config.toml
encoder_arch = "vgg"
model = "image captioner"
dataset = "photos with spoken descriptions (Open Images, Localized Narratives)"
train_examples = 203450
image_size = 64
crop_scale_min = 1
horizontal_flip = true
tokenizer = "word"
vocab_size = 4585
encoder_norm = "batchnorm"
encoder_activation = "relu"
encoder_depths = [3, 3, 8, 3]
encoder_kernel_size = 3
encoder_stem = "single"
encoder_widths = [96, 160, 288, 512]
encoder_downsampling = "stride"
fusion = "cross_attention"
label_smoothing = 0.1
decoder_width = 128
decoder_layers = 8
decoder_norm = "layernorm"
decoder_norm_position = "pre"
decoder_activation = "gelu"
decoder_mlp_ratio = 2
decoder_head_dim = 32
decoder_fused_qkv = false
decoder_bias = "all"
decoder_qk_norm = true
decoder_parallel_block = false
decoder_inner_norm = false
decoder_positions = "learned"
decoder_cross_attention_every = 2
decoder_tie_embeddings = true
init = "orthogonal"
residual_init = "none"
optimizer = "adamw"
learning_rate = 0.0022
beta1 = 0.9
beta2 = 0.95
eps = 1e-06
max_grad_norm = 5.0
magnitude_pruning = 0.7
max_steps = 15400
batch_size = 192
epochs = 14.5
lr_schedule = "cosine"
final_lr_fraction = 0
warmup_steps = 3080
weight_decay = 0.05
Rows from block 4 of the text decoder, named by matrix and row number. Rows with one number belong to one attention dimension. Each number is 128 + 32 x the weight over its row's rms, rounded and kept within 0 to 255. All counts start at 0. After the name is the row's rms in percent of the matrix's.
# q: cross-attention query (decoder.blocks.4.cross_attn.q.weight, 128x128), inputs 0-127
# k: cross-attention key (decoder.blocks.4.cross_attn.k.weight, 128x512), inputs 0-102
q.20 101 [128 128  49  80 182 168 128  54 128  62 128 128 128 128 128 128 128 128 128 128 128 128 162 128 128 128  84 128 192 128 128 128  84 128 128 128 187 128 128  97  23 128 128 128 159 128 128 128 128 128 178  91 128 237 128 128 128  81  95 172 128 128  84 128 128 196 128  85 128 128 179 166 128 128 128  90 128 128 179 128  67 128 182 128 128 128 190 170 128 128  66 128 128 128 128 128 128 128 128  70 128 172 128  66 128 128 128 128 171 128  76 178  78 128  66 128 128 128 128 128 128 128 128  51 128 128 128 128]
k.20 095 [ 66 128 128 128 128   2 143 128 128 128 199 128 128 128 128  83 128 128 128 128 128 128 128 128  88 128 128 128 128  89 128 128 128 128  44  69 128 128 128 128 128  93  93 170  27  83 128 128 128 166 128 150 128 128 128 128 128 128 128 128 215 128 128 128 128 128 128 128 171 128 128 128 128 128 128  86 128 128 128 187  61 128 199 128 195 165  87 128 128 168  79 128 218 128 128 128  70 128 128 163  48 128  69]
q.21 091 [128 128 128 128 128 128  66 128 128 180 128 128  76 128  59 169  71 128 128 165 128 163  88 128 128 128 128 128 128  86 188 128 128 128 128 128  94 179 128 185 205 153 128 128 128 128 128 128 128 128 128 128 128  87 128 128 128  81 128  33 128 128 193 128 128 128 128 128 189 128 128 128 128 183 128 128 128  68  57 128 128  93 128 128 128 128 128 128 128 128 170 246 128 128 128 128 176 159 128 128 128  64 128 128 128 128 128  79 128 128 128 128 128 128 128  42  71 128 128 128 221 128 198 202 128 128 128 128]
k.21 083 [128 141 128  72 128 196 128 177 128 189 128 128  48 128 128 128 128 128 128 128  64 128 177 128 128 128 128 199 128 128 128 128 128 128 128 128 171 175 128 128 128 147 128  91 128 128 128 128 128 128 128 128 170 128 128 128 128 128  50 128   0 128 128 128 128 128 128 128 128 128 128 128 128 128 128 128  74 146 128 128 172 128 128 212 128 138 214 128 128  99 128 128 128 194  84 128 128 128 167 128 128 128 128]
q.22 105 [128 128 128 128 128 128 128 128 174 128 128  89  53 183 128 128 175 165 128 128  79 128  45  57 128  74 128 128 128 128 206 174 128 128 128  75  36  89  69 128 192 128 128 128 128 128 128 186 128 128 128 128 128 128 183 128 161 128 128 128 128 177 128 158 128 128 128 128 180 128 173 128 128 128 128 207 128  53 128  83 128 128 128 128 128 128 108 128  77 128 128 128 160  47  87  39 168 162 128 183  94  98 182 128 128 128 128 128 128 128 128 128 128 128 128 128  81 128 128 128 128  73 128 159 128 174  97 128]
k.22 099 [128 152 168  64 120 128 128 159 128 128 128 128 128 128 128 128 128 128  59 128 128 128 128 128 128 128 128 128 128 128 128 128 128 128 128 128 128 128 128 128 128 128 128 128 128 128 176 128  76  39 128 128 128 128 153  78 160 128 128 128 128 128 128 128 128 128 128  74 128 128 160 128 128 128 128  43 128 128 128 128 128 128  52 128 128 128 128 128 128 128 128 128 128 128 128 128 128 128 169  69 167 128 190]
q.23 097 [128 128 128 128 152 128 128 128 128 128  81 128 128 128  22 128 128 128 128 128 193 128 128 182 128 198 128 128 128 222 128 128 128  69 128 128 128 128 128 128  80 128 128 128 176 128 128 128  88  76 128 128  88 180 160  88 128 128  93 128 128 173 128  89 128 128  88 128  82 128 128 128 128  49 207 128 128 128 128 170 128 185 128 128 128 128 128  73 185 128 128 128  57 128  92 128 128 128  75  45 128 128 128 128 128 128 128  81 128 184 128 128  84 128 128 128 177 163 172 128 128 128  98 234 128 128 186 128]
k.23 103 [128  91 128  79 128 128 128  60  44 225 128  68 128 128  81 128 128 128 128 128 142 128  83 128 128 128 128  81 128 128 128 128 128  82  48 194 104 128 128 128 155 128  63 191 128 128 110 128 128  36 128 128 128 128  75 128  87 128 128 128 184 128 128 154 128 128 128 128 128 128 128 128 128 128  45 128 128 128  68  92 128 128 128  44 128  46  47 136 128 128 128  69 128 128 128  22 128  71  92 128  76 128 128]
q.24 106 [128  12 128 128 128 175 128 128 128 128 176 128 128 128 128 180 128 128 128 128 128 218  70 128  93 101  78 128 128 128 128  13 128 128  76  78 128 128 128 128 128 128 128 128 128 128 128  90 170 128 128  78 128 128 128 128 128 128 128 128 156 128 128 128 166 128 128 128  94 128 176 128  76 128 128 174 194 128 128 128 128 165 128 128 128  78 128 128 128 128 128 128 128  66 128 182 168 128 128 177 128  84 128 128 166 128 128 128 128  92 128 203  61  87 182 128 128 128 238 128 157 128 196 128 162 154 128  79]
k.24 078 [128 128 128 128  28 128 128 128  82 128 128 128  62 128 128 128 128 128 128 165 128 128 128 226 128 128 128 128 128 128 128 168 128 128 128  30  72 128 128 128 128 193 128 128 128 176 128  14 128 128 128 128 128  68 128 128 128 128 128  99  44 128 128 128 128 128 128  69 128 128 128 170 128 128 128 128 128 128 128  58 187 128 128 128 128 128  60 128 128 128 175  69 128 128 128 155 128  85 104 128 184 128 128]
q.25 086 [128 128 128 128 128 128 128 128 128 212 176 128 128 128 128  79 128  76 128 128  67 128 128 128 128 128 128 128 128 128 128 128  51  49 128 235 128 128 214  53 128 128 128 128 128 186 190 179 193 228 128 128 128 128 128 128 184 128  69 128  83  87 128  83 128 128 128 128 128 151 128 128 128 208 128 128 128 166 128 128 128 128 128 205 178 128 128  71 128 128 128 128 209 128 128 128 128 128 128 128 128 128 128 128 176 128 128 128 128 128 128  64 128 128 128 172 128  71 128 128 128 128 128 128 128 128 171 128]
k.25 085 [128 128 105 128 128 128 128 128 128 128 128 128  73 128 128 128  86  59 128 204  45 128 238 128 128 128  66 128 128 128  24 128 128 128 128 128 128  89 128 117  76 128 128 128 161 128 128 128 128 128 128 128 128 128 170 128 128 128 128 128 186 128 128 128 128 128 128 128 128 128 100 128  74 128 128  98 128 128 187 128 178 128 128 128  74 128 128 158 128 128 172 128 128 128 128 128 128 128 128 128 128 128 128]
q.26 097 [128 128 128 204 128 209 210 128 128 164 209 128 128 128 128  62 128  74 128 128 128  76 128 128 128 128 128 128 128 164 128 128 128 128 199 201 128 128 128 128 128 128 128 128 128 128 193 170 128 188 128 128  97 128 128 128  99 128 128 190  98 128 128 128 128 128 128 128 128 128 180 128  19 128 128 128 128 175 128  96 128 201 128 128 128  70 128 128 128 159 128  80 128 176 128 128 128  92 128  81 128 128 128 128 128 128 128 223 128 128 128 128 128 204 128 128 128  74 128  61  64 128 128  83 128 128 175 128]
k.26 112 [128 128 128 128 128 128 128 128 128 128 128 128  74 128 128 105 128 128 128 128  84 148 172 128 128 214 128 128 128 128 128 128 128 128 128 100 122  67 202 128  61 128 128 128 128 128 128 128 128 128  65 128  67 128 128 128 128 128 128  74 170 103 128  50 128 112 128 128 128 128 112 128 165 128 128 128 128 128 156 128 150 213 128 128 150 128 128 128 204 128 128 128 128 128 185 128 112 128 128 128 128 128 128]
q.27 097 [ 94  77 128 128 128 128 128 176  74  58 128 128 128 128 128 128 128 174 128 128 195 128 128 128 128 188 128 128 128  77 128  38 128 128 173 128 128 172 128 218 128 128 168 180 128 128 128 128 128 173 128 128 128  93 128 128 201  70 195 128  60 128 128  83 128  97 128 128 128 198 128 128 128 128 128 128 128  82  69 188  80 128 128 128 128 128 128 128 128 128 128 128 128  94 128 128 128 128 128 128  82 128 128 128 128 128 171 128 128 128 245 128 128 191 128 128 128 128  53 128 128 128 128 176 128 168 128  43]
k.27 095 [219 128 128 155 128 128 128 128  72 128 128 128  64  34  90  89 128  65 128 128 128 176 128 128 128 128 128 128 128 128  85 128 128  39 128 128 139  79 128 128 128 161  67  36 128 128 128 128 163 169 128  95 128 128 128 174 195 128 128  71  96 128 128 128 128 128 128 107  26  95  66 128 128 128 128 128 128 104 214  92 128  36 128 137 128  98 128 128 128  28  51 128 128 128 177 185 182  40 172 128 128 128 128]
q.28 098 [ 51 128 128 128 128 160 128 175 128 191 128 128 152 112 128 128 128 128 128 128 166 187 128 128 128 128  77 128 128 128 128 128 128 128 128 128 128 128 128  84 128 160  66 128 128  93  88 128 128 194 128 128 128 128 128 128 128 177 128 128 151 128 186 128 128  74 128  63  64 128  58 128 128 166 128 128 128 128 128 128 128 128  91 128  67 128 128 177 209 128 128 181 128 245 128 128 178 128 128 128 203 128 128 128  95 128 128  75  39 128 128 183 128 128 128 128 128 128 128 179  74 128  91 128  84 128 128 226]
k.28 104 [ 66  72 190 128 128 128 128  75 128 128 128 128 128 128  84 128  67 128 128 128 128 128 128 170 109 172 106 128 128 128 101 128 128 157 128 128 128 128 128 128 128 195 128 128 172 128 128  83 128 128  83 128 186 128  87 181  57 128 128 128 128 203 128 142 128 128 128 176 128 128 128 128 201 128 128 181 128 128  67 128 128 199 128 128  60 166 128 128  33 128 128 128  58 128   5 128 128 128 128 128 128 128 128]
q.29 098 [128 173  90 128 202 128 128 128 230  81 128 128 128 128 128  53 128  91 165 128 128 128 128 189  92  82 128 128 128 128  83 128 128 128 103 128 128 128 128 179 128 128 128 128 128 128 128 128 128 128 173 197 182 128 128 128 128  28  70 128 209 197  90 128 128 193 187 128 128 128 128 174 191  91 128 128 128 128 128 128 173 128 128 128 128 128 128 128 128 128 128 128  65  98 198 128 128 128 128  53 128 185 128 128 128  73 128 128 179 128 191 128 128 128 128 128 128 128 128 128 128 128 128 128  76  81 128 178]
k.29 105 [128 128 112 197 163  84 128  83 128 128 210  62 209 128 128 128 151  55 128 200 128 128 128  25 128 128 128 128 128 128 180 148  88 128  29 128 128 235 128 128 128  96 128 156 171 128 163 158 128 194  84 128 128 128 128  89 128  64 128 247 180 128 128 168 128 128 128 128 128 128 128 229 128 128 128 128 195 128 128 128 103 186 128 128 128 156 166 128  61 128 128 128 128 128 128 128 128 128 128  89  61 128 128]
q.30 086 [128 128 128 128 128 128 128 128  91  67 128 128 181 128 128 128 128 128  52 157 128 128 159 163  88 128 128  67  53 128 128 128 128  69 176 128 128 128 128 128 128 128 128  52 128 128  78 128 128 128  67 128  62 128 199  41 128  84 186  55 128 128 173 128 128 128 128 128 128  76 128 128 128 128 128 128 128 128  86 174 128 128 128  85 128  65 174 128 128 208 128 128 128 230 128 128  99 128  79 128 128 128 128  61 128 128 203 128 128 128 128  77 128 128 128 128 162 128 128  85 128 128 196 161 128 128 128 128]
k.30 097 [ 90  80 128 192 193 128 128  79  68 128 128 128 128 128 128 128 194 128 128  90 128 128 128 128 166 128 128 128 128 128 128 128 128 128 128 128 128 128 128 128 128 151  70  56 157 128 128 128 128 128 128 128 128 128 128 217 102 128 135 128 128 128 128 128 128 128 128 128 128 128 128 128 188 128 128  81 128 224 128  62 175 128  78 149 128  81 128 128 128 128  83  51 128 128 128  94 173  70 108 128 128 128 128]
q.31 080 [128  72 176 128 128 128  44 128  64 194 128 128  86 128 128 128 128 128  48 128 128 177 128 128 128 128 128 128 128 128 128 128 128 128 128 128 128 128 175 128 179 128 128 159 128 128 128 128 128 206 128 128 128 128 128 128 128 128 128 128 128 128 205 128 128 128 128  56 128 128 128 128 128 215 128 128 128 128 128 128 128 128 128 128 128 162  20 128 128 128 128 128  65 128 128 128 128 128 128 203 128 128 128 202 233  40 128 128 128 128 128 174 128  44 128 128 128 128 170 128 128  90  76 128  96 128 128 208]
k.31 086 [128 128 128  86 128 214  66 128 128 128 128 128  18 128 128 128  51 128 236  87  85 128 197 128 128 128 128 128 128  63 128 128  21 128 128 128 128 128 128 128 128 178 128  34 128 128 128 128 128 128 128 128 128  47  78 128  55 155 128  73   7 128 179 128 128 128 182 128 128 128 128 128 209 128 128 128  88 128 128 143 128 128 128 128  77 166 128 128  59 128  73 128 128 128 128 128  46 128 128 128 128 128 128]
q.32 115 [128 225 128 202 164  86 128  48  99 188 128 157  94 128 198 128 128 128 153 128 128  99  85 128 191 128 128 110 128 128 128 128 224 128 128 106 128 152 128 128 128 128 128 128 128 190 128 128  85 128 128  62  85 128 128 128 128 128 128 128 128 128 128 183 128 128 128 128 189 128 128 128 128 128 128 128 128 167 128 128 128 128  87 182  81 128 128 128 128 159  66 128 128 128 168  52 128 178 128 128 241 101 128  71 128 128  84 128 128 128 128 128 128 128  55 128 128 128 128 128 128 196 128 128  85 128  93  63]
k.32 101 [128 128  90 128 128 199 128 128  88 128 128 128 128  43 128 128 170  70 128 128 128 128 128 128 128 128 106  75 128 128  79 165 156  25 128 167 128 128 128  92 128  33  93 171  72 128 102 203 103 128 128  80 143 128  86 179  82 128 128 128 188 128 128 128 182 128 111 128 132 128 128 178 128 190 186  96 177 128 112 128 128 128 154 128 173  76 128 128 128 128 128 128 128 128 128 128 128 128  65 128  95  90 128]
q.33 102 [128 128 170 128 128 128 128 128 128 128 128 171 169 128  88 128 128 128 182 128  86 128 128 128 128 128 214 128 128 128 128 128  92 128 128 169  75 128 178  96  40 193 128  78  80 128 178  49 128 223 128 128  58  89 181 128 128 128 128 128 156 128  87 128 128 128 128  78 128  35 128 128 128 128 128 128 128 128 128 128 205 128 196  96 128 128  75 128 128 128 161 128  91  82 128 156 128 128 128 128  51 128  20 128 128 128 128 128 128 128 128 128 173 128 128 128 128 176 128 128 128 128 190 128 128 128 128 128]
k.33 094 [128 128 128 128 128  51  62 128 237  88 128 128 128 128 128 128 128 128 171 128 117 128 176 128 108 128 128 128 173 128 128  84 128 174 178 128 128 128 128 128 106 196 128 128 128  98 128  77 186 128 128 128 128 128 128 128 128 128 128 128 128 128  98 128 128 128  90 128 128 128 218 128 128 128 128 128 128 128 128 128 128 128 128 128  52 182 128 212 128 128 128 128 128 128 128 128 166 128 191 128 128 128 128]
q.34 086 [128 128 128 128 128 128 128 128 180 128 128 128 128 128 128 128 128  82 128 128 128 128 128 128  70 128 213 199  61 128 204 128 184 128 128 128 128 128 128 128 128 128 128 128 128  88 177 128 128 128  48  18 128 193 128 128  45 128 128 161 128 128 128 128 128 128 128 128 128 128 128 128 128 128 128 128 128 128 174 128 128 128 128  94 128 128 184 128 128  86  81 184 128  69 128 128 128  80 128 128 128  86 128 170 128 128  55 128 171  90 128 128 128 128 128 128 128 128 128 128 242 243  76 128 128 176 128 128]
k.34 094 [128 128 128 128 162 128 128 128 184 128 128 128 196 199 128  62 162 213 128 128 128 128  58 128 128 128 128 128 144 128 128 128 128 128 128 128 128 128 128 128 128 128 128 128 159 182 128 128 128 163 162 128 148  53 128 128  67  87 255 128  75 128 128 184  43 199 226 128 128 128 128 128 128 128 128 128 128 128  81 128 128  39 222 148 128 128 128 128  81 165 128 128 149 161 128 176 128 128 128 128 128 128 107]
q.35 103 [200 128 128  64 128 128 101 173 128 128  79 128 128 128 128 128 128 128 190 128 128  82  57 128 168 128 128 128  86  67 128 128 128 128 168 128 128 128 128 128 128 128 128  85 171  67 128 128 128  84 128 128 128 128 128 128 128 128 128 128 128 128 128 128  64 198 128 128  75 128  62 128 128 163 228  70 186 128 194 128 128 128 162 128 128 128  81 128 128 179 128 128 128 161 128 128 128 128 128 128 128 128 128 128 187 128 186 158 128 128 128 179 128 214 128 128  87  43 155 215 128 128 128 128  49 128 157 128]
k.35 100 [ 84 128 128 128 128 128 128 128  85 128 128 213 128  52 128 180  98 128 128  53 128 176 203 255 208 128 181 128 128 128 128 128 151  60 128 150 104 140 128 128 128 128 110  87 128  72 128 128 128 128 128 128 128 128 128 128 128  81 128 128  42 128 128 128 128 128 128 128 128 159 128 128 128 128 128 128 223 157 128 128 170 170 128 128 128 128 128  75 128 128 128 128 128 128 192 128 128 100 128 128 128 128 140]
q.36 091 [196 128 231 128 186 128 128 128 128 128 217  80 128 128 128 128  59 128 128 128 128  33  76 128 128 128 128 128 192 128 100 128 128 128 128 128 128 128 128  56 128 128 128 128 128 128 128 128 177 128 128 128 128 128 128 128  76 128 128  65 128 128 207  39 128 128 128 128  66 128 165 128 128 128  67 128 180 128 128 128  85 104 128 128 128 128 128 191 128 128 128 128 128 128 128 128 128 128 213 128  83 128 128 128 128 128 128 182 128  30 128 128 128 128 184  87  91 128 128  71 128 128 181 128 128 128 128 128]
k.36 087 [128 128 128 128 128 128 128 128 128 128 128 128 128 128 128 128  52  99 128 128 128  96 128 128 149  58 128 128 174 128 128 128 203 128 128 128 128  61 128 128 128 128 191  77 128 128 128 128 128 128 128 181 128 128 128 128 128 128  21 224 128 128 128 128 128 144 128 128  90 217 128  87 128  87 128 128 128 128 128 187 128 128 128 128 128 128 128 128 128 128 128 223  80 128 128 128 128 128 128 187 128 128 128]
q.37 092 [128 128 128 171 187 128 128 128 128 128 128 214 161 128 128  80 182 128 128  54  83 128 128 128 128 128 128 128 178 128 128 176 128 128 128 128  65 128 128  61  84 163 128 199  81 128 206 128 128 128 128 128 128 128 128 182 128 228 128 128 128 128 128 128 165 128 190 128 128 128 128 176 219 128  61 128  59 128 128 128 128 128 128 128  74 128 128 128 223 128 128 128 128 128 128 128 128 128 128 128 128 128 128  75 128 128 128 128 128 128 201 128 128 128 128 128 128 179 128 128 128 192  37 128  86 128 128 128]
k.37 105 [128 128 128 128 221 128 128 128 128 128 128 171 128 128  74 128 176 128 128 128  86  83  63 128 128 200 128 128 128  91 194 128 128 162 128 128 128 128 128 128 128 128 129 128 128 128 128 128 128 128 128 128 161 128 128 188 153 128 216 128 128  99  96 110 128 128 194 128 128 128 179  51  77 128 128 128  66 128 128 132 163  74 128 128 128 128  70 128 128 128  61 128 128 128 128 128 128 128 128 154 128 181 167]
q.38 107 [ 58  76 128  93 128 128 128 128 190 128 128 128 128 128 128 128 128 128 128  70 128 128  80 128 128 128 128 128 128 175 196 128 128 128 128 128 128  28 204 128 128 128 128 128 128 128 102 128  84 128 128 128 205 128  70 128 128 175 128 128 197 128 128 128 128 128  82  85 128 128 128 128 128 128 185  37 128 128 128 128 128 128 128 128 128 100 128 128 128 128 128 128  79 128 163 214 128 128 128 128 128 128 128 128 128  29 128 128  74  62 128  90  42 189  85 128 188 128 128  76 128 128  78 128 128 128 187 128]
k.38 111 [183  80 122  60 128 177 128  67 160 128 106 128 128 128 128 211 128 128 128 128 128 128 128 128 128 128 128 180 128 128 128 128 128 203 128 194 162 178 235 128 128 128 128  82 182 128 210 128 128 128 128 128 180 197 108 128 128 198 128 209  85 128 128 128  98 128 136 128 128 128 198 128  97 159 128 187  76 128 128 128 128 128 128 128 155 128 128 128 128 128 128  93 204 152 128 128 128 198 128 128 128 128 128]
q.39 109 [128 128 128  76  70 128 128 128 128 128 128  51 168 128 102 128  75  86 188 128 128 181  87 174  51 151 128 248 128 128 128 182 128 146 128 103 128 128 128  95 128 164 249 128 128 128 128 128 128 128 128 128 200 128 128  48 128 128 128 128 128 159 128 128 128 128 128 165  53 128  93 167 128 128 128 128 128 128 128  79 128 128 128  80 128 128 128 128 128 106 157 128 128 128 128 128 165 128 128 128 183 168 128 128 128 128  50 128 128  83 128 128 128  96  98 128 165 154 128 128 128  82  94 198 171 128 193 128]
k.39 103 [174 138 128 128  25 128 120 172 128 174 128 128  69 128 128  66 128 128 128 190 101 218 175 128 128 128   4 128  88 128 128 181 128  87 128 128 128 128 128 158 128 128 190  57 128 155  91  93 128 128 142 128 145  77 167 128 128 128 128  75  25 128  12 128 128 128 196 128 128 189 128 128 128 128 128 128 128 128 128 128 128 128 116  59 128 166 208 128 128 128 128 188 128 128 128 128 168 128 162 128 128  43 128]
q.40 093 [128 128 168 128 192 175 128 189  85 128 128 128 128 128 128 199  88 128 128 128 171 101 128 100 128 128 171  96 128 128 128 203 128 128  58 128 128 182 128 128 128 128  39 128 128 128 170 128 128 192 128 128  73 128 128  55 128 128 128 128 128 128 128 128 128  65 128  58 128  90 128 175 157 128 128 182 128 128 128 128 128  88 128 128  82 128 128 128 128 128 128 128 128 128 128 176 128 128 128 196 128 128 128 182 128 245 128  54 128 128 128 128 128  59 128  98  64 185 128 128 128 128 163  95 128 128  59 128]
k.40 099 [ 94 175 128 128 176 115 128 184 128 128 128 128 128 128 105 128  78 128 128 128 128 128 128 128 128 128 128 128 128 128 128  73  66 168 128 137 159 128  84  63 128 155 128 128 128 128 128 128 128 247 128 128 128   0 164 128 184 128  78 194 128  81 128 128 128 175 128  88 128 128 154 128  91 128 128 128 101 128 216 128 128 128 128 128  19 128 196 128 128 128 128 128  64 202 128 160 128  78 203 185 128 128 128]
q.41 094 [ 89 128 165 180 154  76 128 128 128 128 128 128 128 128  95 128 128 128 186 128 184  80 128 128 128 186 128  96 170 171  30 128 128 128 128 177 128 128 164 128 128  77 128 128 128 237 128 128 128 178 174 128 128 128 128 128  90 128  98 128  57 128 128 128 128 217 128  50 128 128 128 128  76 128 128 163 128 128 128 128 128 171 214  91 128 128 128 128 128 128 128 128 128 128 128 128 182 222 193 128 128 128 128  98 128 182 128 128  76 128 174 128 128 128 174 128 128 128 128 128 128 128 128  37 128 158 128 128]
k.41 105 [ 95 214  96 128 128  82 128 128 128 128 128 128 128 128 128  94  47 128 186 128 128  96 128 128 128 128 128 128 128 128  80 128  75 128 198  86 128 180 128 128 128 128 128 188 128 128 128 128 219 128 111 128 128 128 168 128 152 128  90 174 128 128 128 128 128 128 128 128 128 128 128 128  99 128 128 128  89  78 128 128 128  98 190 128 128 128 128 128 128 164 128 128 128 128 128 128 128  74 162 128 128  72  80]
q.42 098 [128 128  97 197 158 128 128 128 128 128 128 204  46 128 128 128  85 128 128 128  47 128 128  62 206 128 168 128 128 128  83 128 128 128 187 128 128 128 128 128 128 128 128 128 128 128 128  76  95 164 128 128 128 128 128 128 183  80 201 128  79  90 128 128 128  85 128  98 128 128 169 128  74 128 128 128 128 168 128 128 128  72  77 128 128 128 128 211  15 128  78 128 128 128 128 180 168 179 128 128 128 128  36 128 128 128 128 128 128 192 128  77 128 128 128 160  80 128 128 128  63 128 128 128 128 128 128 128]
k.42 099 [128  35 172 185 128 128 128  75 128 128 100 128 128 128 128 128 128  67 128 128 128 166 128 128  84 161 128  42 128 128 128 146 128  68 164 128  80 199 128 128 128 128 128 192 128 128 128 128  28 205 128 128 169 225  64 174 128 128 157 128 155 128 128 128 255 128 128 128 128   0  57 128 128 128 128 128 128 128  80 128 110 128 128 204 128 128 119 128 128 162 128  57 109 128 128 128 128 206  76 128  97 128 128]
q.43 086 [128 128 128 128 128 193  10 128 128 128 200 128 128 128  71 128 128  51 210 128 128 128  66 128 128 170 172 128 128 128 128  39 128 128 128 128 128 128 128  40 128 128 128 128 128 128 128 128 128 128 128 175 128 128 128  98 207 128 183 187 128 128 128 128  40 128 237 128 128 205 128 128 128 128 186 128 180 128 128 128 128  75  63 128 128 128 128 128 128 128 128 128 128 128 128 128 128 128 128 128 128 128 128 128 128 128 128 128 128 128 128 128 128 128 128 128  53 128 198 128 128 128 128 128  65 128 128 128]
k.43 103 [128  12 128 175 128 128 202 128 128 210 128 128 128 147 128 128  40 128 128 128 128 128 128 201 140 128 193 128 128 128 128 227 128 165 128 128 128 128 128 117 189 128 128 128 205 128 128 128  74 166 215 128 128 128 128 156 128  99  32 128 154  63 211 128 128 128 128 128 128 128  73 128 175  88 128 128  84 128 128 146 128 128 128 179 128  86 128  80  96 128 128 128 128 128 128 128 128 195  52 128 128 184 128]
q.44 121 [128 128 167 128 104 128  89 128 103 128 128  59 128 160 128  56 128  77 128 128  78 128 128 128 128 170 128 167 128 128 128 100 128 128 128 128 128 173 185 128 128 128 194 128 180 128 128 128  88 128 128 146 180 128 128 180 128 128  79  34 166 159 170 128 176 128  78 212 128  96 128 128 128 171 128 128 128 224 128 128 104 128 128 128  83 128  66 128 128 128 221  99 128 161 128  69 128 128  88 128 128 128 170 177 128 128 128 168 128 128  91 128  83 128 128 174 165 128 128 128 179  87  67 175 128 128  92  89]
k.44 097 [217 128  97 128 128 196 107 128 128 128 141  65 128 128 128 128 128 189 128 148 128 197 128 128  89 128 128 128  52 180 128 128 128 128  73 128 128 128 194 128 128 128 106  45 191 174 128 128  84 128 128 128 128 128 185 128 181 128  79 128 128 128  82 128 128  96 128 128 188 128  33 128 128 128 128  95 128 128 158  55 128 103 128 128 128 128 128 128 151 128 200 128 128 128 128 198 128  67 128 128 177 120 128]
q.45 097 [ 59 176  89  85 186  84 128 128 128 128 178  83 128 128 128 128 128  93 193 128 128 128  70 128 128 128 128 128 128 157 128 128 128  18 128 128 128 128 128 128 128 128 128 128 128 213 128 128 128  76 128 109 128  60 128 128 128 128 183 128 128 128 128 128 128 128 177 128 128 222 128  69 128 128 128 128 128 128 128 240 128 128  95 197 195  75 128 166 128 128  82 128 166 128 128 128 128 128  63 128 128 187 128 128  36 128  83 128 128 128 128 128 128 128 128 128  51 128 128 128 128 128 128 128 170 128 128 128]
k.45 094 [128 128 128 128  53 173 128 128  56 128 128 187 128 201  70 128 128 128  78 128 188 128 128 128  89 128  60 128 128 128 171 128  56 128  96 128 128 128 128 128 210 128 143 197 128 100 128 128 128 128 128 128 128   9 128 128 111 199 128 128 207  76 128 128 128 128 182 128 128 128 128 128 128 232 164 128  50 128 128 128 128 128 128 128  71 128 128 128 128 128 128 128  50 128  79 128 128 238  96 128  92 128 128]
q.46 103 [178 128 128 128  48 128 187 128 128 204 128 128 128 128 128 163  81 205 128 128 128 128 128 128 128 128 128 177 128  47 128 128 204  75 196 128 128 128 128 128 128 128 128 128 128 128 128 128 128  36  49 128 128 128 128 180  82 128 128 128 128 163 128 128 128  88 128 128 128  83 210 128  92 128 128 128 170 128 128 128 128  24 128 193 128 128 128 153 128  54 128 166 128 128  69 128  90 128 128 128 166 128 128 128 128 128 128 128 197  94 128 180 177 128 128 128 128 128 128 128 128 128 128 212 128 128 128 128]
k.46 108 [128 128 196 128 128 128 128  76 128 158  96 128 128 128 128 128  61 197 128 128 128 148  90 128 128 128 185 128 128 128 128 128 196 128 128 128 128 128 128 128  85  87 128 153 128 208 128 128 128  62 104 128 128 128 163  54 171  40 128 128 128 184 128  93 168 128  87 128 128 128 128 128 185 128 128 128 183 128 128 128 128 128  92  82 185 128 128 128 128 128 128 128 164 128 128 176 190 229 128 128 128 128 143]
q.47 097 [128 128  84 128  85 166  77 128 128  83 128 128 128  50 179 128 226 128  79 128 128 221 128 169 187 128 128 128 128 128 128 128 128 128 128 128 128 128 128 128 128 128 128 128 128 128  59 128 128  61 128 128 128 128 128 128 128 199 128 128 128 128  62 180 128 172 170 128 128 128 128 174 128 128 128 128 188 189 200 103 128  58 128 128 128 128 128  63 161 128 186 128 177 128 128 128 128 128 128 128  65 128 128 128 128  16 128 128 128 128 195  51 128 128 157 166 128 128 128 128 128 128 128 128 128 128  93 128]
k.47 087 [ 70 128 128 128 128 161 128 128 199 128 128 128  67 128 128 128 182 200 128 128 128 103 128 128 128 107 193 128 128 128 201 128 128 128 101 128 128  95 128 128 128 128 128 128 128 128 128   9 222 128 128 128 128 128 128 128 128 128 186  81 128 128 128 128  55 128 128 128 128 128 128  60 128 128 128 128 128 128 164 128 220 128 128  74 128  98 128 128 206 128 128 128 128 128 128 128 128 128 128 128 128 128 239]
q.48 095 [128 128 128 128 128 128 128 128 187 128 128 128 128 128 128  80 128 128 128 128 128 128 128 128 128 128 128 187  73 128 128 128  40 128 128 171  74 128 128 128  54  80 128 206 128 128  94 128 128  51 128  86 207 128 184  75 128  74 128 171  40 128 128 128 128 189 128 128 128  62 128 128 128 128 167 128 168 128 128 128 128 183 128 128 128  49 128 128 128 178 128 128  90 128 128 185 128 128 128 128 128 128 128 128 214 128 183 128 128 128  80 128 166 128 128 128 128 128 172 194  47 128 128 128 128 128 128 194]
k.48 102 [128 128 221 128 202 128 128 128  90  48  62 128 128 128 128 111 128 128 235 128 128 128 128 128 128  40 128 128 128 128 128 128 128 128 128 128  93 164 128 128 114 236 128  82 128 128 128  46 169  38 128 128 128 128 128  53 128 128 128  84  86 128 161 128 128  73 128 167 128 116 128 128 128 128  67 128 128 128 128 128 128 197 128  77 128 128 128 104 128  37 128 128 128 128 128 128 179  67 128 128 162 128 128]